Weights of a small image classifier: 6.81M parameters, depths [4, 4, 4].
Rows from block 5, named by matrix and row number. Rows with one number belong to one neuron. Each number is 50 + 10 x the weight over its row's rms, rounded and kept within 0 to 99. All counts start at 0. After the name is the row's rms in percent of the matrix's.
# fc1: MLP up (model.blocks.5.mlp.fc1.weight, 960x160), inputs 32-63
# fc2: MLP down (model.blocks.5.mlp.fc2.weight, 160x960, transposed), outputs 32-63
fc1.279 089:30 41 29 59 41 45 55 49 44 73 43 67 61 53 37 51 34 53 41 42 53 67 59 50 43 59 50 39 40 39 52 53
fc2.279 089:47 54 61 39 16 44 52 54 40 50 58 59 51 49 61 56 42 55 50 47 36 55 59 43 42 43 51 54 54 55 46 24
fc1.280 101:62 56 45 47 59 33 53 49 68 40 47 68 49 67 53 53 49 33 59 53 48 60 45 68 38 44 59 53 76 53 54 32
fc2.280 100:59 53 46 42 45 40 54 47 35 52 48 65 50 55 65 49 34 50 40 47 46 45 50 72 48 46 44 53 49 65 37 68
fc1.281 108:45 50 48 59 52 32 48 26 35 54 49 38 61 56 52 39 46 56 58 51 53 49 49 33 41 22 60 44 32 46 66 37
fc2.281 099:52 51 67 66 35 36 58 37 44 53 60 51 47 36 40 37 59 51 56 46 63 58 58 45 55 67 65 49 50 63 51 57
fc1.282 095:46 47 55 39 41 40 31 45 23 37 49 45 54 52 55 37 36 32 44 46 79 50 75 40 47 55 61 63 50 43 42 53
fc2.282 086:48 46 47 60 42 51 32 62 67 53 44 57 58 36 61 56 51 31 50 47 54 61 64 26 73 38 41 33 37 47 47 50
fc1.283 099:59 61 50 47 45 29 55 38 65 50 42 50 55 37 56 72 50 46 50 48 51 41 64 54 53 39 56 67 45 53 58 58
fc2.283 094:47 49 50 43 57 35 48 43 54 49 46 39 41 42 40 54 52 47 64 39 49 57 50 38 43 54 32 46 48 45 54 34
fc1.284 117:43 57 46 50 41 51 49 68 44 29 36 46 42 68 50 46 49 57 42 66 40 60 53 47 42 39 46 61 75 47 55 46
fc2.284 100:36 47 41 35 56 45 52 59 48 53 41 41 41 41 43 64 46 64 52 52 51 54 72 61 50 48 55 64 51 44 77 48
fc1.285 100:68 61 28 47 55 40 34 42 33 43 38 36 37 48 55 35 46 34 53 62 51 52 66 47 46 56 47 44 43 51 51 58
fc2.285 107:39 58 45 43 56 56 59 40 42 50 41 68 57 56 37 50 40 58 73 35 35 53 51 52 42 44 33 45 67 45 64 61
fc1.286 091:61 38 50 58 42 46 56 52 57 50 43 51 56 60 53 34 44 58 59 33 64 46 40 65 52 39 41 39 33 43 47 51
fc2.286 103:48 42 43 59 66 25 45 66 64 38 60 36 41 38 28 54 52 35 45 67 39 54 37 44 53 50 57 45 63 63 51 37
fc1.287 097:49 72 52 54 50 49 56 49 51 57 39 51 67 21 47 33 38 60 37 59 61 40 45 55 69 48 43 61 47 48 63 54
fc2.287 110:60 51 44 42 61 52 40 50 38 58 57 45 48 35 54 33 54 53 49 45 40 62 57 48 49 50 49 59 60 42 37 48
fc1.288 104:67 51 60 32 47 40 47 55 47 42 33 31 52 44 67 46 60 45 44 60 44 43 51 59 48 47 51 52 64 48 43 70
fc2.288 104:52 64 45 44 55 42 50 36 49 37 40 58 39 30 75 59 52 53 52 47 62 57 51 49 42 50 39 32 48 54 41 52
fc1.289 099:57 64 50 55 43 35 51 65 37 31 51 43 55 61 58 52 31 59 31 51 72 46 56 66 33 46 44 55 59 53 36 53
fc2.289 093:61 63 64 54 59 49 47 34 64 54 49 46 77 53 33 57 45 47 53 57 59 52 45 45 48 63 46 62 52 56 55 67
fc1.290 086:55 31 43 44 74 64 56 49 43 55 51 50 55 58 52 31 74 70 46 54 72 63 58 46 59 65 40 51 47 42 37 46
fc2.290 094:49 39 54 35 57 38 72 48 72 44 47 48 57 37 46 77 48 47 54 52 59 50 62 41 43 21 71 55 49 48 62 54
fc1.291 107:54 36 63 58 53 60 32 60 40 52 58 40 46 47 51 46 36 41 41 57 50 53 44 35 57 60 46 41 61 36 56 51
fc2.291 096:62 57 45 43 48 38 51 54 43 50 57 67 60 46 53 50 58 53 65 39 60 39 55 68 48 57 38 52 57 39 43 45
fc1.292 100:56 38 36 63 54 67 56 45 48 35 48 35 46 33 36 56 48 46 53 38 64 60 51 43 51 51 42 39 61 58 60 30
fc2.292 102:62 74 42 46 61 64 46 49 39 64 36 55 36 53 37 48 40 46 52 53 51 46 62 52 64 47 54 47 59 51 75 47
fc1.293 103:52 53 41 39 51 52 53 57 56 36 50 61 68 40 52 63 50 77 27 38 58 47 60 61 55 60 38 53 59 62 51 49
fc2.293 095:46 30 44 69 50 39 61 48 55 56 46 36 44 54 54 45 62 63 68 52 50 48 48 39 59 59 53 49 53 56 48 43
fc1.294 094:49 47 39 50 55 41 61 42 45 38 29 47 56 49 57 57 52 57 56 54 52 62 40 36 28 50 54 52 41 54 45 30
fc2.294 103:58 31 30 42 60 56 46 57 60 28 48 55 54 61 41 35 57 44 68 48 49 46 43 50 42 56 55 58 42 37 46 59
fc1.295 096:62 42 60 57 48 45 28 61 62 31 40 60 61 67 48 56 57 51 51 49 34 43 37 42 55 26 62 51 57 49 60 44
fc2.295 089:57 53 69 58 75 37 44 64 34 69 57 74 35 59 58 50 47 66 63 47 53 68 35 57 35 50 55 50 58 50 49 47
fc1.296 098:63 27 55 57 47 46 43 73 47 56 54 72 58 67 57 52 50 46 51 50 43 35 52 31 54 50 61 44 26 53 61 38
fc2.296 100:39 54 48 40 44 56 55 58 40 52 52 63 42 45 32 52 61 40 27 60 57 54 45 59 37 45 41 70 28 47 46 52
fc1.297 096:56 64 62 56 34 32 56 48 55 48 33 60 46 41 50 70 33 39 47 53 27 40 57 43 50 46 46 59 48 61 47 69
fc2.297 100:58 53 60 23 63 22 65 48 40 60 57 50 46 70 38 58 49 59 44 52 50 62 60 53 35 40 46 55 50 58 44 58
fc1.298 104:39 45 50 41 59 47 40 41 42 66 55 88 43 45 52 40 52 43 52 48 41 49 49 49 53 55 46 67 57 53 33 45
fc2.298 103:52 58 57 71 56 55 53 56 50 69 43 56 59 50 46 53 50 54 72 61 33 34 48 50 42 46 42 62 64 43 59 46
fc1.299 098:54 62 48 43 57 38 42 44 52 54 43 57 45 38 41 35 51 44 43 59 51 55 67 62 58 49 35 61 25 57 49 63
fc2.299 088:49 55 46 61 47 48 44 21 44 50 37 57 41 53 49 52 58 47 50 54 54 44 49 54 53 41 49 71 37 66 45 52
fc1.300 107:51 35 42 67 58 67 65 29 54 44 52 55 52 44 36 49 39 49 65 49 62 37 57 43 50 56 49 49 57 55 43 41
fc2.300 096:41 71 36 49 47 52 50 43 57 68 42 38 42 53 43 56 45 43 55 48 63 61 56 56 64 33 49 37 47 59 43 74
fc1.301 087:46 55 44 45 46 73 67 31 37 59 59 53 41 52 43 57 39 57 42 44 49 70 68 67 50 50 32 51 60 64 47 40
fc2.301 093:47 46 65 48 49 52 63 41 42 40 38 54 57 51 54 41 61 47 50 63 43 54 44 47 42 54 56 38 72 49 40 44
fc1.302 108:49 51 47 49 42 58 39 36 46 40 47 34 31 44 30 73 50 36 51 76 49 61 58 41 60 71 62 55 52 48 42 56
fc2.302 109:45 47 27 64 43 22 31 39 70 57 48 53 46 41 43 54 58 62 45 38 51 44 43 50 52 39 41 35 40 47 48 39
fc1.303 101:48 47 56 37 38 50 45 62 51 48 36 49 28 46 58 81 58 46 58 54 49 52 36 65 46 39 56 52 57 42 54 49
fc2.303 092:44 38 52 28 63 60 53 62 75 48 48 47 44 72 59 48 52 67 53 59 74 68 45 45 40 61 52 62 42 35 54 43
fc1.304 097:47 54 47 51 48 35 29 52 48 42 61 46 55 56 43 45 52 50 60 42 65 54 55 39 38 39 50 49 51 62 50 58
fc2.304 102:53 52 40 53 37 65 46 50 46 60 58 67 69 56 54 56 52 48 51 54 54 62 46 52 44 57 42 59 43 50 45 64
fc1.305 099:56 46 43 42 55 46 61 50 27 33 22 46 57 49 52 52 45 43 61 30 44 47 39 44 47 42 63 31 53 47 23 42
fc2.305 103:69 42 53 62 56 47 49 46 54 91 43 51 50 47 35 38 52 45 48 51 40 60 78 61 51 59 54 42 53 43 51 63
fc1.306 104:37 48 47 58 50 41 65 60 62 39 46 64 24 44 47 59 49 47 42 60 45 52 62 34 72 49 33 41 84 42 34 44
fc2.306 097:37 43 40 51 43 41 51 45 60 50 69 53 73 40 55 54 54 47 46 42 58 46 65 68 55 37 40 48 23 38 55 63
fc1.307 086:43 47 45 34 46 53 56 69 55 37 58 60 68 66 42 44 41 68 75 60 37 60 59 65 56 54 50 60 60 77 50 60
fc2.307 094:59 49 36 63 39 60 52 33 46 53 50 53 56 63 64 55 57 52 53 63 43 51 62 55 31 35 43 52 46 51 55 54
fc1.308 108:41 43 59 64 53 44 61 54 32 39 32 41 48 68 38 53 37 59 45 54 47 78 64 47 51 41 44 55 46 53 59 56
fc2.308 100:47 48 42 53 45 44 55 46 40 27 59 51 60 71 62 42 65 41 43 69 61 51 59 56 67 58 45 60 38 59 51 49
fc1.309 107:59 55 50 60 55 62 54 32 46 31 48 50 44 46 61 65 53 39 41 50 45 59 72 46 39 73 44 56 47 41 53 60
fc2.309 103:54 51 47 55 45 60 61 33 43 38 61 44 50 55 50 50 57 59 59 62 51 50 64 58 66 46 54 54 31 55 54 50
fc1.310 104:36 54 45 43 42 31 59 50 41 50 57 47 58 38 57 61 41 61 48 43 38 37 58 52 47 52 52 65 35 53 55 64
fc2.310 100:49 71 50 51 36 30 44 50 23 52 56 63 65 43 60 29 52 29 57 63 43 48 48 55 63 54 54 55 47 61 51 57
fc1.311 102:53 68 58 48 46 41 59 54 69 48 49 64 49 38 38 50 37 39 59 49 54 22 55 42 42 57 68 46 44 56 41 34
fc2.311 110:46 50 55 64 63 58 65 31 26 55 43 34 58 34 62 47 50 68 49 49 44 52 58 47 59 28 43 39 40 45 59 60
fc1.312 108:54 55 54 52 65 44 33 52 60 58 37 57 48 48 34 71 44 40 43 42 49 60 63 53 42 38 42 68 59 39 45 62
fc2.312 104:59 48 32 53 48 56 58 53 54 52 39 49 48 26 59 54 46 35 43 53 41 68 41 52 43 52 40 52 48 52 48 45
fc1.313 099:50 61 49 61 54 66 52 44 45 42 55 43 20 47 69 68 45 51 54 53 60 51 54 38 67 36 34 54 54 57 57 61
fc2.313 105:62 44 54 47 54 49 59 46 40 59 53 44 42 30 35 40 44 48 40 38 40 29 56 64 45 54 37 49 59 50 68 58
fc1.314 101:65 71 67 58 54 40 55 58 58 54 51 59 42 51 46 55 58 50 36 61 36 47 45 48 51 63 48 47 56 53 25 51
fc2.314 101:43 24 59 56 40 35 52 51 52 52 36 51 48 61 40 54 46 45 56 61 37 56 38 42 43 51 52 30 51 39 53 33
fc1.315 099:55 30 52 47 47 46 63 47 45 57 37 40 66 42 58 53 61 46 66 48 47 38 46 52 50 52 54 52 56 52 56 49
fc2.315 095:62 49 35 54 30 45 54 40 58 40 42 53 51 58 60 55 57 47 49 49 58 34 56 67 60 25 43 51 63 43 47 34
fc1.316 100:51 52 59 55 47 55 61 51 54 53 54 53 59 55 50 49 34 52 54 47 49 54 52 65 54 45 48 41 74 77 83 50
fc2.316 087:50 60 66 62 56 37 65 59 49 50 58 43 35 46 44 42 57 56 32 43 63 39 46 74 81 55 51 46 42 47 62 69
fc1.317 093:57 26 46 56 49 51 65 67 51 41 42 64 49 33 28 40 46 45 47 32 35 62 47 33 59 47 57 44 34 63 61 46
fc2.317 098:38 49 38 54 48 40 73 59 54 46 50 62 52 45 49 49 45 45 41 61 50 56 47 47 55 69 46 50 52 43 60 61
fc1.318 110:62 46 48 50 52 53 41 33 36 33 57 56 54 50 42 56 34 47 78 58 53 50 62 51 54 53 38 50 51 52 51 60
fc2.318 104:54 54 41 45 53 41 46 56 50 43 58 35 53 48 28 46 55 61 52 51 42 41 36 49 47 37 59 54 56 57 29 37
fc1.319 095:36 43 72 43 57 48 47 54 46 49 41 54 53 26 54 47 41 63 70 49 50 66 48 54 50 49 52 56 52 43 46 71
fc2.319 098:49 48 53 30 50 50 45 64 55 71 41 40 51 38 40 62 68 41 59 53 41 47 52 48 60 42 45 60 39 56 51 53
fc1.320 107:63 58 53 44 49 37 60 40 45 47 35 48 41 27 36 47 46 57 53 44 53 60 28 44 57 53 44 39 64 50 47 41
fc2.320 099:30 57 49 45 56 58 62 39 67 65 51 45 67 52 62 59 59 43 67 41 46 43 59 51 45 42 64 65 40 46 57 45
fc1.321 112:62 52 50 41 54 72 49 53 62 54 54 51 58 48 58 42 81 48 64 59 62 69 45 52 70 29 60 40 45 51 52 61
fc2.321 091:31 44 53 48 54 51 58 67 49 56 49 34 63 54 49 49 35 57 41 44 45 22 42 33 56 59 47 46 53 68 59 44
fc1.322 103:37 68 49 36 49 37 53 67 53 51 65 58 61 52 46 47 68 44 45 45 53 62 58 41 60 48 73 52 50 55 60 56
fc2.322 099:49 28 37 55 53 52 47 54 35 63 42 50 61 53 37 59 41 60 60 46 21 48 61 56 60 52 46 51 62 58 44 64
fc1.323 098:63 41 44 63 47 32 42 44 58 57 48 47 40 43 41 60 61 28 52 56 66 43 49 58 38 47 41 42 33 53 52 63
fc2.323 103:52 52 62 62 37 54 38 43 50 50 38 50 59 52 43 44 33 53 36 49 48 54 60 48 62 25 38 41 55 39 30 70
fc1.324 094:53 45 50 61 43 61 56 59 67 56 36 43 49 48 49 43 46 28 60 22 57 45 68 39 48 59 56 37 45 52 73 69
fc2.324 099:44 65 36 49 52 53 37 52 42 43 58 46 55 48 46 55 54 56 37 49 25 69 71 51 54 52 39 51 56 49 73 47
fc1.325 097:53 53 66 26 44 47 60 49 70 33 41 54 56 56 46 57 68 37 40 58 46 68 42 47 28 57 49 44 56 60 51 61
fc2.325 101:60 55 50 50 45 53 31 43 34 42 60 67 54 45 60 57 58 48 52 54 58 53 61 41 41 51 61 64 62 66 44 52