A small image classifier, trained from scratch: depths [4, 4, 4], batches of 256.
Rows from block 6 of a small image classifier, named by matrix and row number. Rows with one number belong to one neuron. Each number is 200 + 20 x the weight over its row's rms, rounded and kept within 0 to 999. All counts start at 0.
Before each neuron's rows are labels from the 100 images, of 14848, where the neuron reaches its highest value: "strongest on" is what is common among them. Only what is clearly more common there than usual is listed. The data: photos of plants and fungi (iNaturalist).
# fc1: MLP up (model.blocks.6.mlp.fc1.weight, 960x160), inputs 0-79
# fc2: MLP down (model.blocks.6.mlp.fc2.weight, 160x960, transposed), outputs 0-79

strongest on: order Asterales; family: Asteraceae
fc1.651,189,177,183,195,217,168,170,217,197,194,226,212,213,210,242,195,183,189,210,234,184,217,172,204,196,219,224,213,218,180,202,197,207,222,206,197,177,188,181,234,186,193,213,203,223,225,184,161,200,186,194,203,198,221,195,195,235,216,202,185,215,200,195,199,213,189,226,187,194,211,148,195,223,168,212,167,187,186,226,164
fc2.651,198,235,218,184,217,224,220,196,215,212,211,230,200,174,231,195,157,227,190,197,190,192,209,207,234,173,223,183,197,207,217,206,183,190,195,202,198,150,261,221,193,196,191,176,195,227,187,213,181,173,200,191,195,180,199,153,232,146,195,193,200,225,198,172,211,205,184,215,193,232,198,167,203,211,180,223,223,209,218,185

strongest on: order Lamiales
fc1.759,150,207,192,174,194,239,211,213,206,231,230,185,234,154,197,165,212,196,170,188,221,203,204,205,239,194,194,220,208,205,154,191,187,205,203,217,225,187,176,216,198,206,195,193,172,202,183,184,182,208,191,214,233,224,179,202,197,208,207,171,181,196,235,202,194,210,225,222,198,215,144,209,196,221,209,173,206,243,206,191
fc2.759,187,221,216,196,206,165,201,182,177,191,200,186,213,164,234,183,188,178,200,213,187,215,212,190,198,190,204,195,199,177,234,208,208,225,188,207,215,219,190,191,191,157,194,164,217,182,182,169,209,166,192,211,198,163,201,185,174,237,200,192,201,197,202,182,200,205,186,213,212,190,257,169,197,214,198,208,190,214,212,190

strongest on: order Ranunculales
fc1.0,160,208,201,160,193,202,215,176,203,235,168,214,210,181,199,191,202,204,212,190,157,202,237,194,228,202,211,197,219,204,211,228,170,200,211,209,188,147,210,196,168,195,232,177,179,183,210,226,235,200,226,208,199,206,185,223,198,201,195,198,196,263,262,182,231,231,203,195,198,217,189,213,187,203,210,206,197,213,190,202
fc2.0,178,230,223,238,207,194,220,199,210,190,229,191,170,204,158,180,195,174,202,212,201,234,195,218,207,192,218,200,172,208,183,201,218,195,224,191,183,210,218,241,179,191,199,189,214,202,211,193,212,195,221,200,132,182,184,176,187,155,192,142,211,186,195,210,190,194,203,174,198,207,200,224,203,174,175,167,187,218,174,189

strongest on: order Asterales; family: Asteraceae
fc1.626,182,195,201,179,161,161,219,178,193,203,200,222,203,210,221,199,197,186,213,194,176,228,206,190,228,196,194,207,188,182,194,200,192,239,205,215,161,202,177,199,207,179,200,201,201,221,212,165,176,166,248,210,190,219,183,190,184,175,215,227,222,241,220,237,206,183,199,167,210,193,186,225,198,176,217,213,227,191,211,198
fc2.626,182,180,181,203,201,177,184,167,200,170,225,176,217,204,182,181,209,198,171,206,211,233,215,194,194,224,189,208,207,195,220,200,165,229,193,219,188,186,177,199,217,185,221,200,182,163,189,215,233,157,181,179,194,204,216,250,223,222,210,207,211,253,180,211,202,154,198,182,198,208,212,194,166,177,185,200,207,192,190,186

strongest on: class Liliopsida
fc1.168,213,203,218,208,203,191,195,244,227,197,185,218,236,176,205,170,164,196,199,217,226,190,253,167,210,172,228,266,220,200,211,203,182,190,201,210,204,175,159,199,200,202,202,191,205,201,226,215,235,174,217,159,182,179,173,204,184,187,191,200,187,193,204,214,204,172,183,203,181,250,181,168,188,231,228,224,220,226,227,216
fc2.168,188,196,196,192,173,157,210,239,239,210,193,221,202,179,200,197,213,217,201,191,225,213,203,214,228,194,190,179,184,224,177,175,172,188,186,228,168,194,168,196,197,200,219,184,195,220,200,196,161,198,198,210,225,199,204,194,179,173,200,202,214,168,181,209,188,195,201,185,197,201,215,185,183,187,202,160,204,199,198,241

strongest on: order Lamiales
fc1.521,184,218,164,220,203,209,190,219,223,222,209,193,198,207,182,178,180,219,111,209,221,223,187,196,236,213,200,217,217,189,183,200,162,196,193,199,211,206,200,224,167,224,194,211,195,182,197,221,187,206,243,185,214,207,202,179,194,195,161,227,182,224,202,187,206,204,210,189,239,209,170,210,181,209,194,191,261,176,196,198
fc2.521,226,203,188,220,188,183,163,215,197,204,178,167,167,197,181,184,203,199,239,194,175,217,217,162,187,202,188,192,214,203,187,209,206,172,199,212,227,222,215,141,200,219,189,201,193,187,209,203,185,226,181,229,203,199,217,175,215,155,182,196,209,203,227,192,204,181,167,243,200,166,227,190,215,198,195,185,201,209,212,193

strongest on: class Polypodiopsida
fc1.512,192,184,233,163,212,183,213,183,167,191,196,151,237,194,197,181,186,211,184,180,221,209,222,221,178,207,212,173,198,232,205,212,213,229,185,231,158,174,214,216,186,208,195,232,201,155,190,191,224,205,178,181,217,204,181,188,176,216,238,241,218,219,217,212,203,201,191,238,200,187,205,205,241,187,217,206,183,222,190,204
fc2.512,216,200,195,199,212,164,215,216,225,182,203,232,208,196,188,214,206,221,192,229,218,198,161,208,207,184,202,175,167,173,183,157,178,182,203,188,197,210,222,191,180,170,211,188,215,205,169,195,157,206,165,183,166,208,202,188,177,189,178,180,170,210,221,188,158,193,213,217,221,208,153,205,203,197,202,195,162,212,215,219

strongest on: order Ranunculales
fc1.683,207,202,215,205,224,188,182,214,177,203,217,185,193,213,195,202,161,202,197,177,249,201,207,233,178,180,165,209,217,224,202,193,200,187,217,195,176,179,204,225,232,211,190,237,215,201,184,219,197,179,161,159,208,202,230,221,188,202,212,192,172,232,201,201,190,144,234,185,177,183,218,183,178,207,216,195,199,227,219,201
fc2.683,189,208,212,216,190,196,216,149,226,191,195,232,201,187,167,189,167,222,168,166,226,185,176,232,193,192,214,179,173,176,187,193,199,184,234,197,178,200,218,195,204,213,166,176,213,207,210,196,186,158,199,200,193,225,211,195,194,178,179,176,222,206,224,197,191,195,202,159,207,189,192,201,193,241,198,161,180,203,194,213

strongest on: order Asterales; family: Asteraceae
fc1.431,179,186,191,185,236,202,167,187,208,222,178,187,190,193,194,226,213,204,188,193,216,220,202,173,190,223,187,173,224,209,198,206,204,188,207,222,199,197,188,224,185,217,197,171,188,191,179,209,207,232,227,222,186,164,175,208,200,197,210,226,177,241,195,213,220,183,236,233,206,205,183,210,215,224,208,226,195,209,219,183
fc2.431,220,224,184,224,229,221,180,186,234,192,199,207,205,172,189,181,199,192,169,185,205,230,225,204,205,213,177,206,231,202,218,221,223,206,173,183,199,233,197,187,161,222,170,184,188,218,175,217,164,175,186,198,187,208,195,210,209,198,214,173,197,220,193,196,180,198,237,209,178,211,225,198,189,188,205,190,196,214,230,202

strongest on: class Liliopsida
fc1.30,179,197,201,218,183,195,217,216,156,208,152,218,173,215,195,177,194,213,219,225,220,199,209,180,164,181,162,196,248,201,197,207,225,181,205,194,163,189,198,195,239,197,199,165,202,180,198,179,190,201,174,228,189,191,203,224,177,225,204,176,212,175,152,226,224,190,205,190,186,178,193,219,195,193,167,181,188,208,171,221
fc2.30,208,234,199,202,236,179,201,196,194,150,184,190,188,180,191,168,184,217,199,210,217,202,179,179,163,213,203,196,171,211,224,214,187,207,202,220,195,195,198,200,193,236,173,192,179,186,199,177,211,215,205,198,194,220,225,203,199,169,202,224,197,213,203,206,175,165,143,195,214,205,215,233,218,220,175,195,235,162,186,168

strongest on: order Lamiales
fc1.569,158,193,174,210,177,173,205,188,238,198,193,190,201,201,196,180,257,181,155,177,234,221,227,197,206,200,227,192,213,219,168,175,180,216,184,198,202,153,200,221,219,229,199,203,198,202,209,183,168,194,140,191,212,238,221,176,204,184,206,182,197,232,208,213,196,205,196,207,196,217,212,195,168,206,222,183,215,191,206,186
fc2.569,230,222,195,199,204,182,211,210,201,195,247,169,225,246,203,214,199,210,204,210,183,210,220,206,192,218,222,209,183,200,186,208,226,211,210,190,220,215,201,201,223,202,222,159,197,211,182,181,205,195,189,194,195,214,181,188,166,199,199,205,188,183,188,248,230,183,185,214,172,182,218,219,204,199,211,189,191,155,193,236

strongest on: order Asterales; family: Asteraceae
fc1.492,195,203,204,181,199,155,194,190,256,227,178,189,201,230,229,217,199,204,172,179,157,199,183,203,224,189,220,222,226,198,209,160,206,215,192,179,201,200,235,222,145,196,230,190,198,210,206,208,208,201,207,224,197,188,171,168,186,204,180,192,213,241,182,214,211,244,201,214,195,213,211,220,212,194,198,197,222,234,161,171
fc2.492,179,210,198,233,226,179,204,165,206,185,188,201,216,240,203,241,191,214,187,197,216,192,222,194,168,185,193,228,198,199,208,215,169,195,195,253,210,201,236,165,195,202,184,218,210,230,205,194,195,182,208,173,210,172,230,181,191,197,173,168,221,218,194,199,180,208,198,238,211,178,200,209,210,189,187,160,229,213,198,174

strongest on: order Asterales; family: Asteraceae
fc1.692,234,183,213,216,234,189,205,190,224,189,219,242,197,224,199,209,174,194,187,201,241,190,162,203,161,180,231,182,202,181,208,189,198,199,204,231,208,186,188,228,190,209,231,175,177,198,156,223,175,193,181,165,213,187,218,161,161,197,194,200,177,183,214,211,209,217,188,220,200,193,181,184,210,199,215,212,186,183,208,239
fc2.692,198,184,197,183,195,255,182,184,164,220,179,190,183,178,199,237,220,205,189,210,210,202,195,174,156,213,203,194,178,187,191,183,197,182,203,219,202,190,236,159,234,177,190,193,187,211,193,240,193,174,216,163,208,193,179,230,179,185,218,230,190,195,197,225,190,225,200,230,172,176,209,204,202,193,175,188,218,174,212,192

strongest on: order Asterales; family: Asteraceae
fc1.271,206,180,197,241,204,201,208,172,219,174,166,222,188,176,214,217,202,213,241,204,229,148,213,206,209,161,184,236,213,193,163,206,201,208,217,206,233,176,219,204,250,199,214,184,209,219,233,218,200,220,219,162,220,177,169,212,206,204,174,172,185,193,224,216,218,222,206,209,189,179,198,218,198,216,221,163,202,227,216,188
fc2.271,182,185,217,227,193,254,187,171,189,215,180,185,179,175,240,149,194,184,200,210,209,211,221,178,203,184,186,176,208,192,228,170,209,207,252,200,222,172,206,174,231,196,188,212,213,218,210,213,194,197,183,202,192,210,214,218,197,164,224,192,164,187,252,176,170,194,207,200,229,197,172,202,211,187,199,191,155,184,190,237

strongest on: class Liliopsida
fc1.647,172,202,183,201,188,182,173,193,215,185,216,143,163,208,184,193,210,164,172,206,206,181,188,187,205,222,188,217,211,202,187,214,203,211,206,170,179,201,206,198,213,205,199,215,206,242,199,165,198,189,186,193,204,162,209,171,218,199,160,214,207,200,213,243,189,206,224,178,172,216,225,223,171,159,227,194,228,216,192,211
fc2.647,210,199,162,194,244,181,217,216,178,177,179,166,188,231,196,209,230,196,219,203,205,173,216,196,207,231,233,182,170,180,202,197,220,219,207,210,240,196,221,219,172,198,201,202,176,187,180,223,227,185,189,212,209,183,196,198,176,218,204,161,165,195,182,210,201,214,186,219,221,204,215,197,220,216,208,199,205,211,197,177

strongest on: order Asterales
fc1.91,197,209,204,189,215,167,154,225,230,219,183,238,193,171,155,225,191,206,191,213,189,207,204,199,213,202,204,209,186,167,202,193,196,191,178,212,224,240,198,175,231,165,221,187,182,187,165,197,230,211,220,203,153,194,226,181,224,208,196,184,194,214,156,169,210,202,232,226,174,198,214,217,215,193,179,216,188,230,194,210
fc2.91,163,195,196,227,202,195,193,176,190,242,184,203,202,191,235,185,178,213,223,213,205,209,190,202,230,199,214,214,213,212,235,171,186,219,172,209,233,213,156,211,230,213,198,187,204,199,199,189,217,189,177,217,198,186,196,200,246,221,214,199,198,193,169,219,210,211,245,169,234,226,211,183,201,203,208,183,227,227,230,183

strongest on: order Lamiales
fc1.379,176,210,197,184,202,193,234,190,204,184,229,203,187,191,163,238,220,210,244,219,189,202,242,196,202,153,221,192,202,211,231,202,222,207,173,196,206,202,212,172,201,180,199,212,228,204,183,206,208,211,203,216,191,199,230,194,193,197,183,169,188,212,183,201,211,183,179,246,195,199,192,166,197,189,162,225,207,168,244,202
fc2.379,204,178,206,214,212,204,191,232,165,214,195,217,195,233,178,184,211,226,179,189,189,237,178,187,187,195,253,221,186,208,192,201,206,219,196,195,209,205,207,176,182,165,178,221,211,205,207,172,196,216,185,224,213,214,237,211,229,207,195,218,152,170,192,208,220,182,235,215,205,179,173,215,170,184,238,181,192,203,196,194

strongest on: order Asterales; family: Asteraceae
fc1.231,178,175,186,150,207,196,203,190,229,201,187,190,201,197,176,165,220,209,205,202,144,199,177,184,193,240,207,189,184,194,228,181,213,176,183,173,200,197,177,175,192,233,205,167,207,186,200,188,165,177,184,209,191,203,178,195,176,223,227,210,215,188,224,200,182,228,214,187,206,190,208,205,188,181,180,207,171,188,188,201
fc2.231,189,232,197,202,225,190,230,243,225,181,199,190,180,222,188,208,183,223,219,187,207,192,175,206,140,178,194,238,169,200,185,177,208,203,183,237,207,194,210,225,205,186,195,213,164,192,214,230,174,185,206,190,195,207,176,233,179,200,185,178,193,212,183,213,165,168,195,251,203,204,204,209,201,196,193,178,163,233,154,199

strongest on: order Asterales; family: Asteraceae
fc1.325,179,194,169,211,242,183,194,201,210,229,194,156,206,202,185,202,181,191,177,201,233,220,209,173,206,221,189,228,168,188,252,221,190,215,186,181,204,216,193,209,198,188,219,191,196,222,189,235,206,189,189,230,167,221,180,184,187,184,206,184,150,211,160,187,184,152,226,171,208,194,174,210,185,188,199,207,184,176,201,221
fc2.325,224,163,197,181,194,224,222,169,176,186,206,203,138,203,178,164,197,226,218,214,193,197,144,201,200,184,208,200,174,181,188,197,181,202,223,203,213,217,183,233,198,203,180,226,220,204,221,208,192,201,233,214,193,203,202,181,187,155,223,187,195,228,181,180,223,171,202,200,209,218,205,240,188,231,195,191,192,217,173,203

strongest on: order Lamiales
fc1.654,214,202,197,226,216,181,208,189,182,196,203,204,175,198,217,183,191,191,224,208,213,200,223,193,167,198,183,186,203,217,190,219,183,158,185,179,192,195,206,197,215,207,180,189,213,233,164,186,209,219,169,202,159,213,225,247,167,215,234,202,227,201,211,183,191,210,185,187,200,194,155,178,234,186,192,241,174,211,245,254
fc2.654,204,173,194,191,175,200,205,209,223,215,188,221,207,234,207,224,197,187,163,196,172,202,238,187,173,223,192,233,226,232,213,212,226,189,204,208,200,182,189,214,242,227,235,207,203,204,170,223,246,209,184,229,209,197,186,202,203,175,198,221,238,180,220,178,195,202,186,224,200,202,195,192,193,192,193,169,187,154,214,191

strongest on: class Liliopsida
fc1.572,178,190,183,197,216,215,207,210,211,180,178,174,219,215,190,199,195,200,219,178,173,208,185,191,225,193,151,201,207,208,203,206,204,204,212,183,196,192,200,229,201,209,218,219,208,197,184,189,177,175,223,174,191,231,222,197,184,194,184,207,209,208,234,225,226,236,173,216,155,188,179,188,246,176,142,237,185,236,199,201
fc2.572,207,203,199,209,192,219,193,215,173,205,200,195,181,171,204,182,207,204,188,200,202,211,183,165,206,220,218,201,213,178,198,199,224,224,214,199,221,221,237,171,204,213,170,198,169,197,167,247,170,193,167,192,192,173,203,206,207,186,167,186,195,192,209,208,197,210,177,200,192,161,212,199,211,178,189,178,209,200,228,204

strongest on: order Lamiales
fc1.571,171,186,225,211,210,210,210,209,191,166,202,202,203,183,209,178,215,165,213,175,181,196,242,222,197,176,198,195,159,178,196,192,204,174,175,183,176,192,178,206,198,165,170,198,222,173,183,194,227,219,170,214,221,194,159,194,199,215,185,187,211,194,206,187,203,215,201,189,178,185,213,226,229,158,225,211,172,189,204,182
fc2.571,245,241,214,215,210,176,184,178,202,195,199,186,189,198,199,178,209,214,207,206,241,198,191,189,180,190,184,206,232,228,192,190,192,186,221,183,206,196,201,170,199,207,213,184,210,219,219,206,198,215,188,176,179,195,183,197,223,204,170,186,159,192,202,201,208,201,188,230,202,181,148,234,197,192,209,212,195,194,202,199

strongest on: order Asterales; family: Asteraceae
fc1.84,176,175,194,184,191,222,207,188,194,202,200,191,199,183,218,198,234,194,203,198,183,177,213,219,224,216,229,164,197,165,214,213,231,202,170,186,217,205,209,225,122,205,208,184,224,195,201,210,166,191,233,225,225,239,172,224,174,204,175,188,219,197,219,165,226,200,189,182,195,206,182,205,190,195,151,230,209,187,179,199
fc2.84,203,225,212,208,184,203,238,204,221,187,214,200,165,189,163,231,200,189,209,205,209,194,154,170,206,186,216,184,177,181,201,203,195,195,177,206,218,208,219,217,238,216,205,220,178,199,152,227,212,194,202,202,167,218,229,202,218,178,169,201,206,214,208,183,182,185,194,223,225,210,187,197,155,199,145,209,196,201,168,191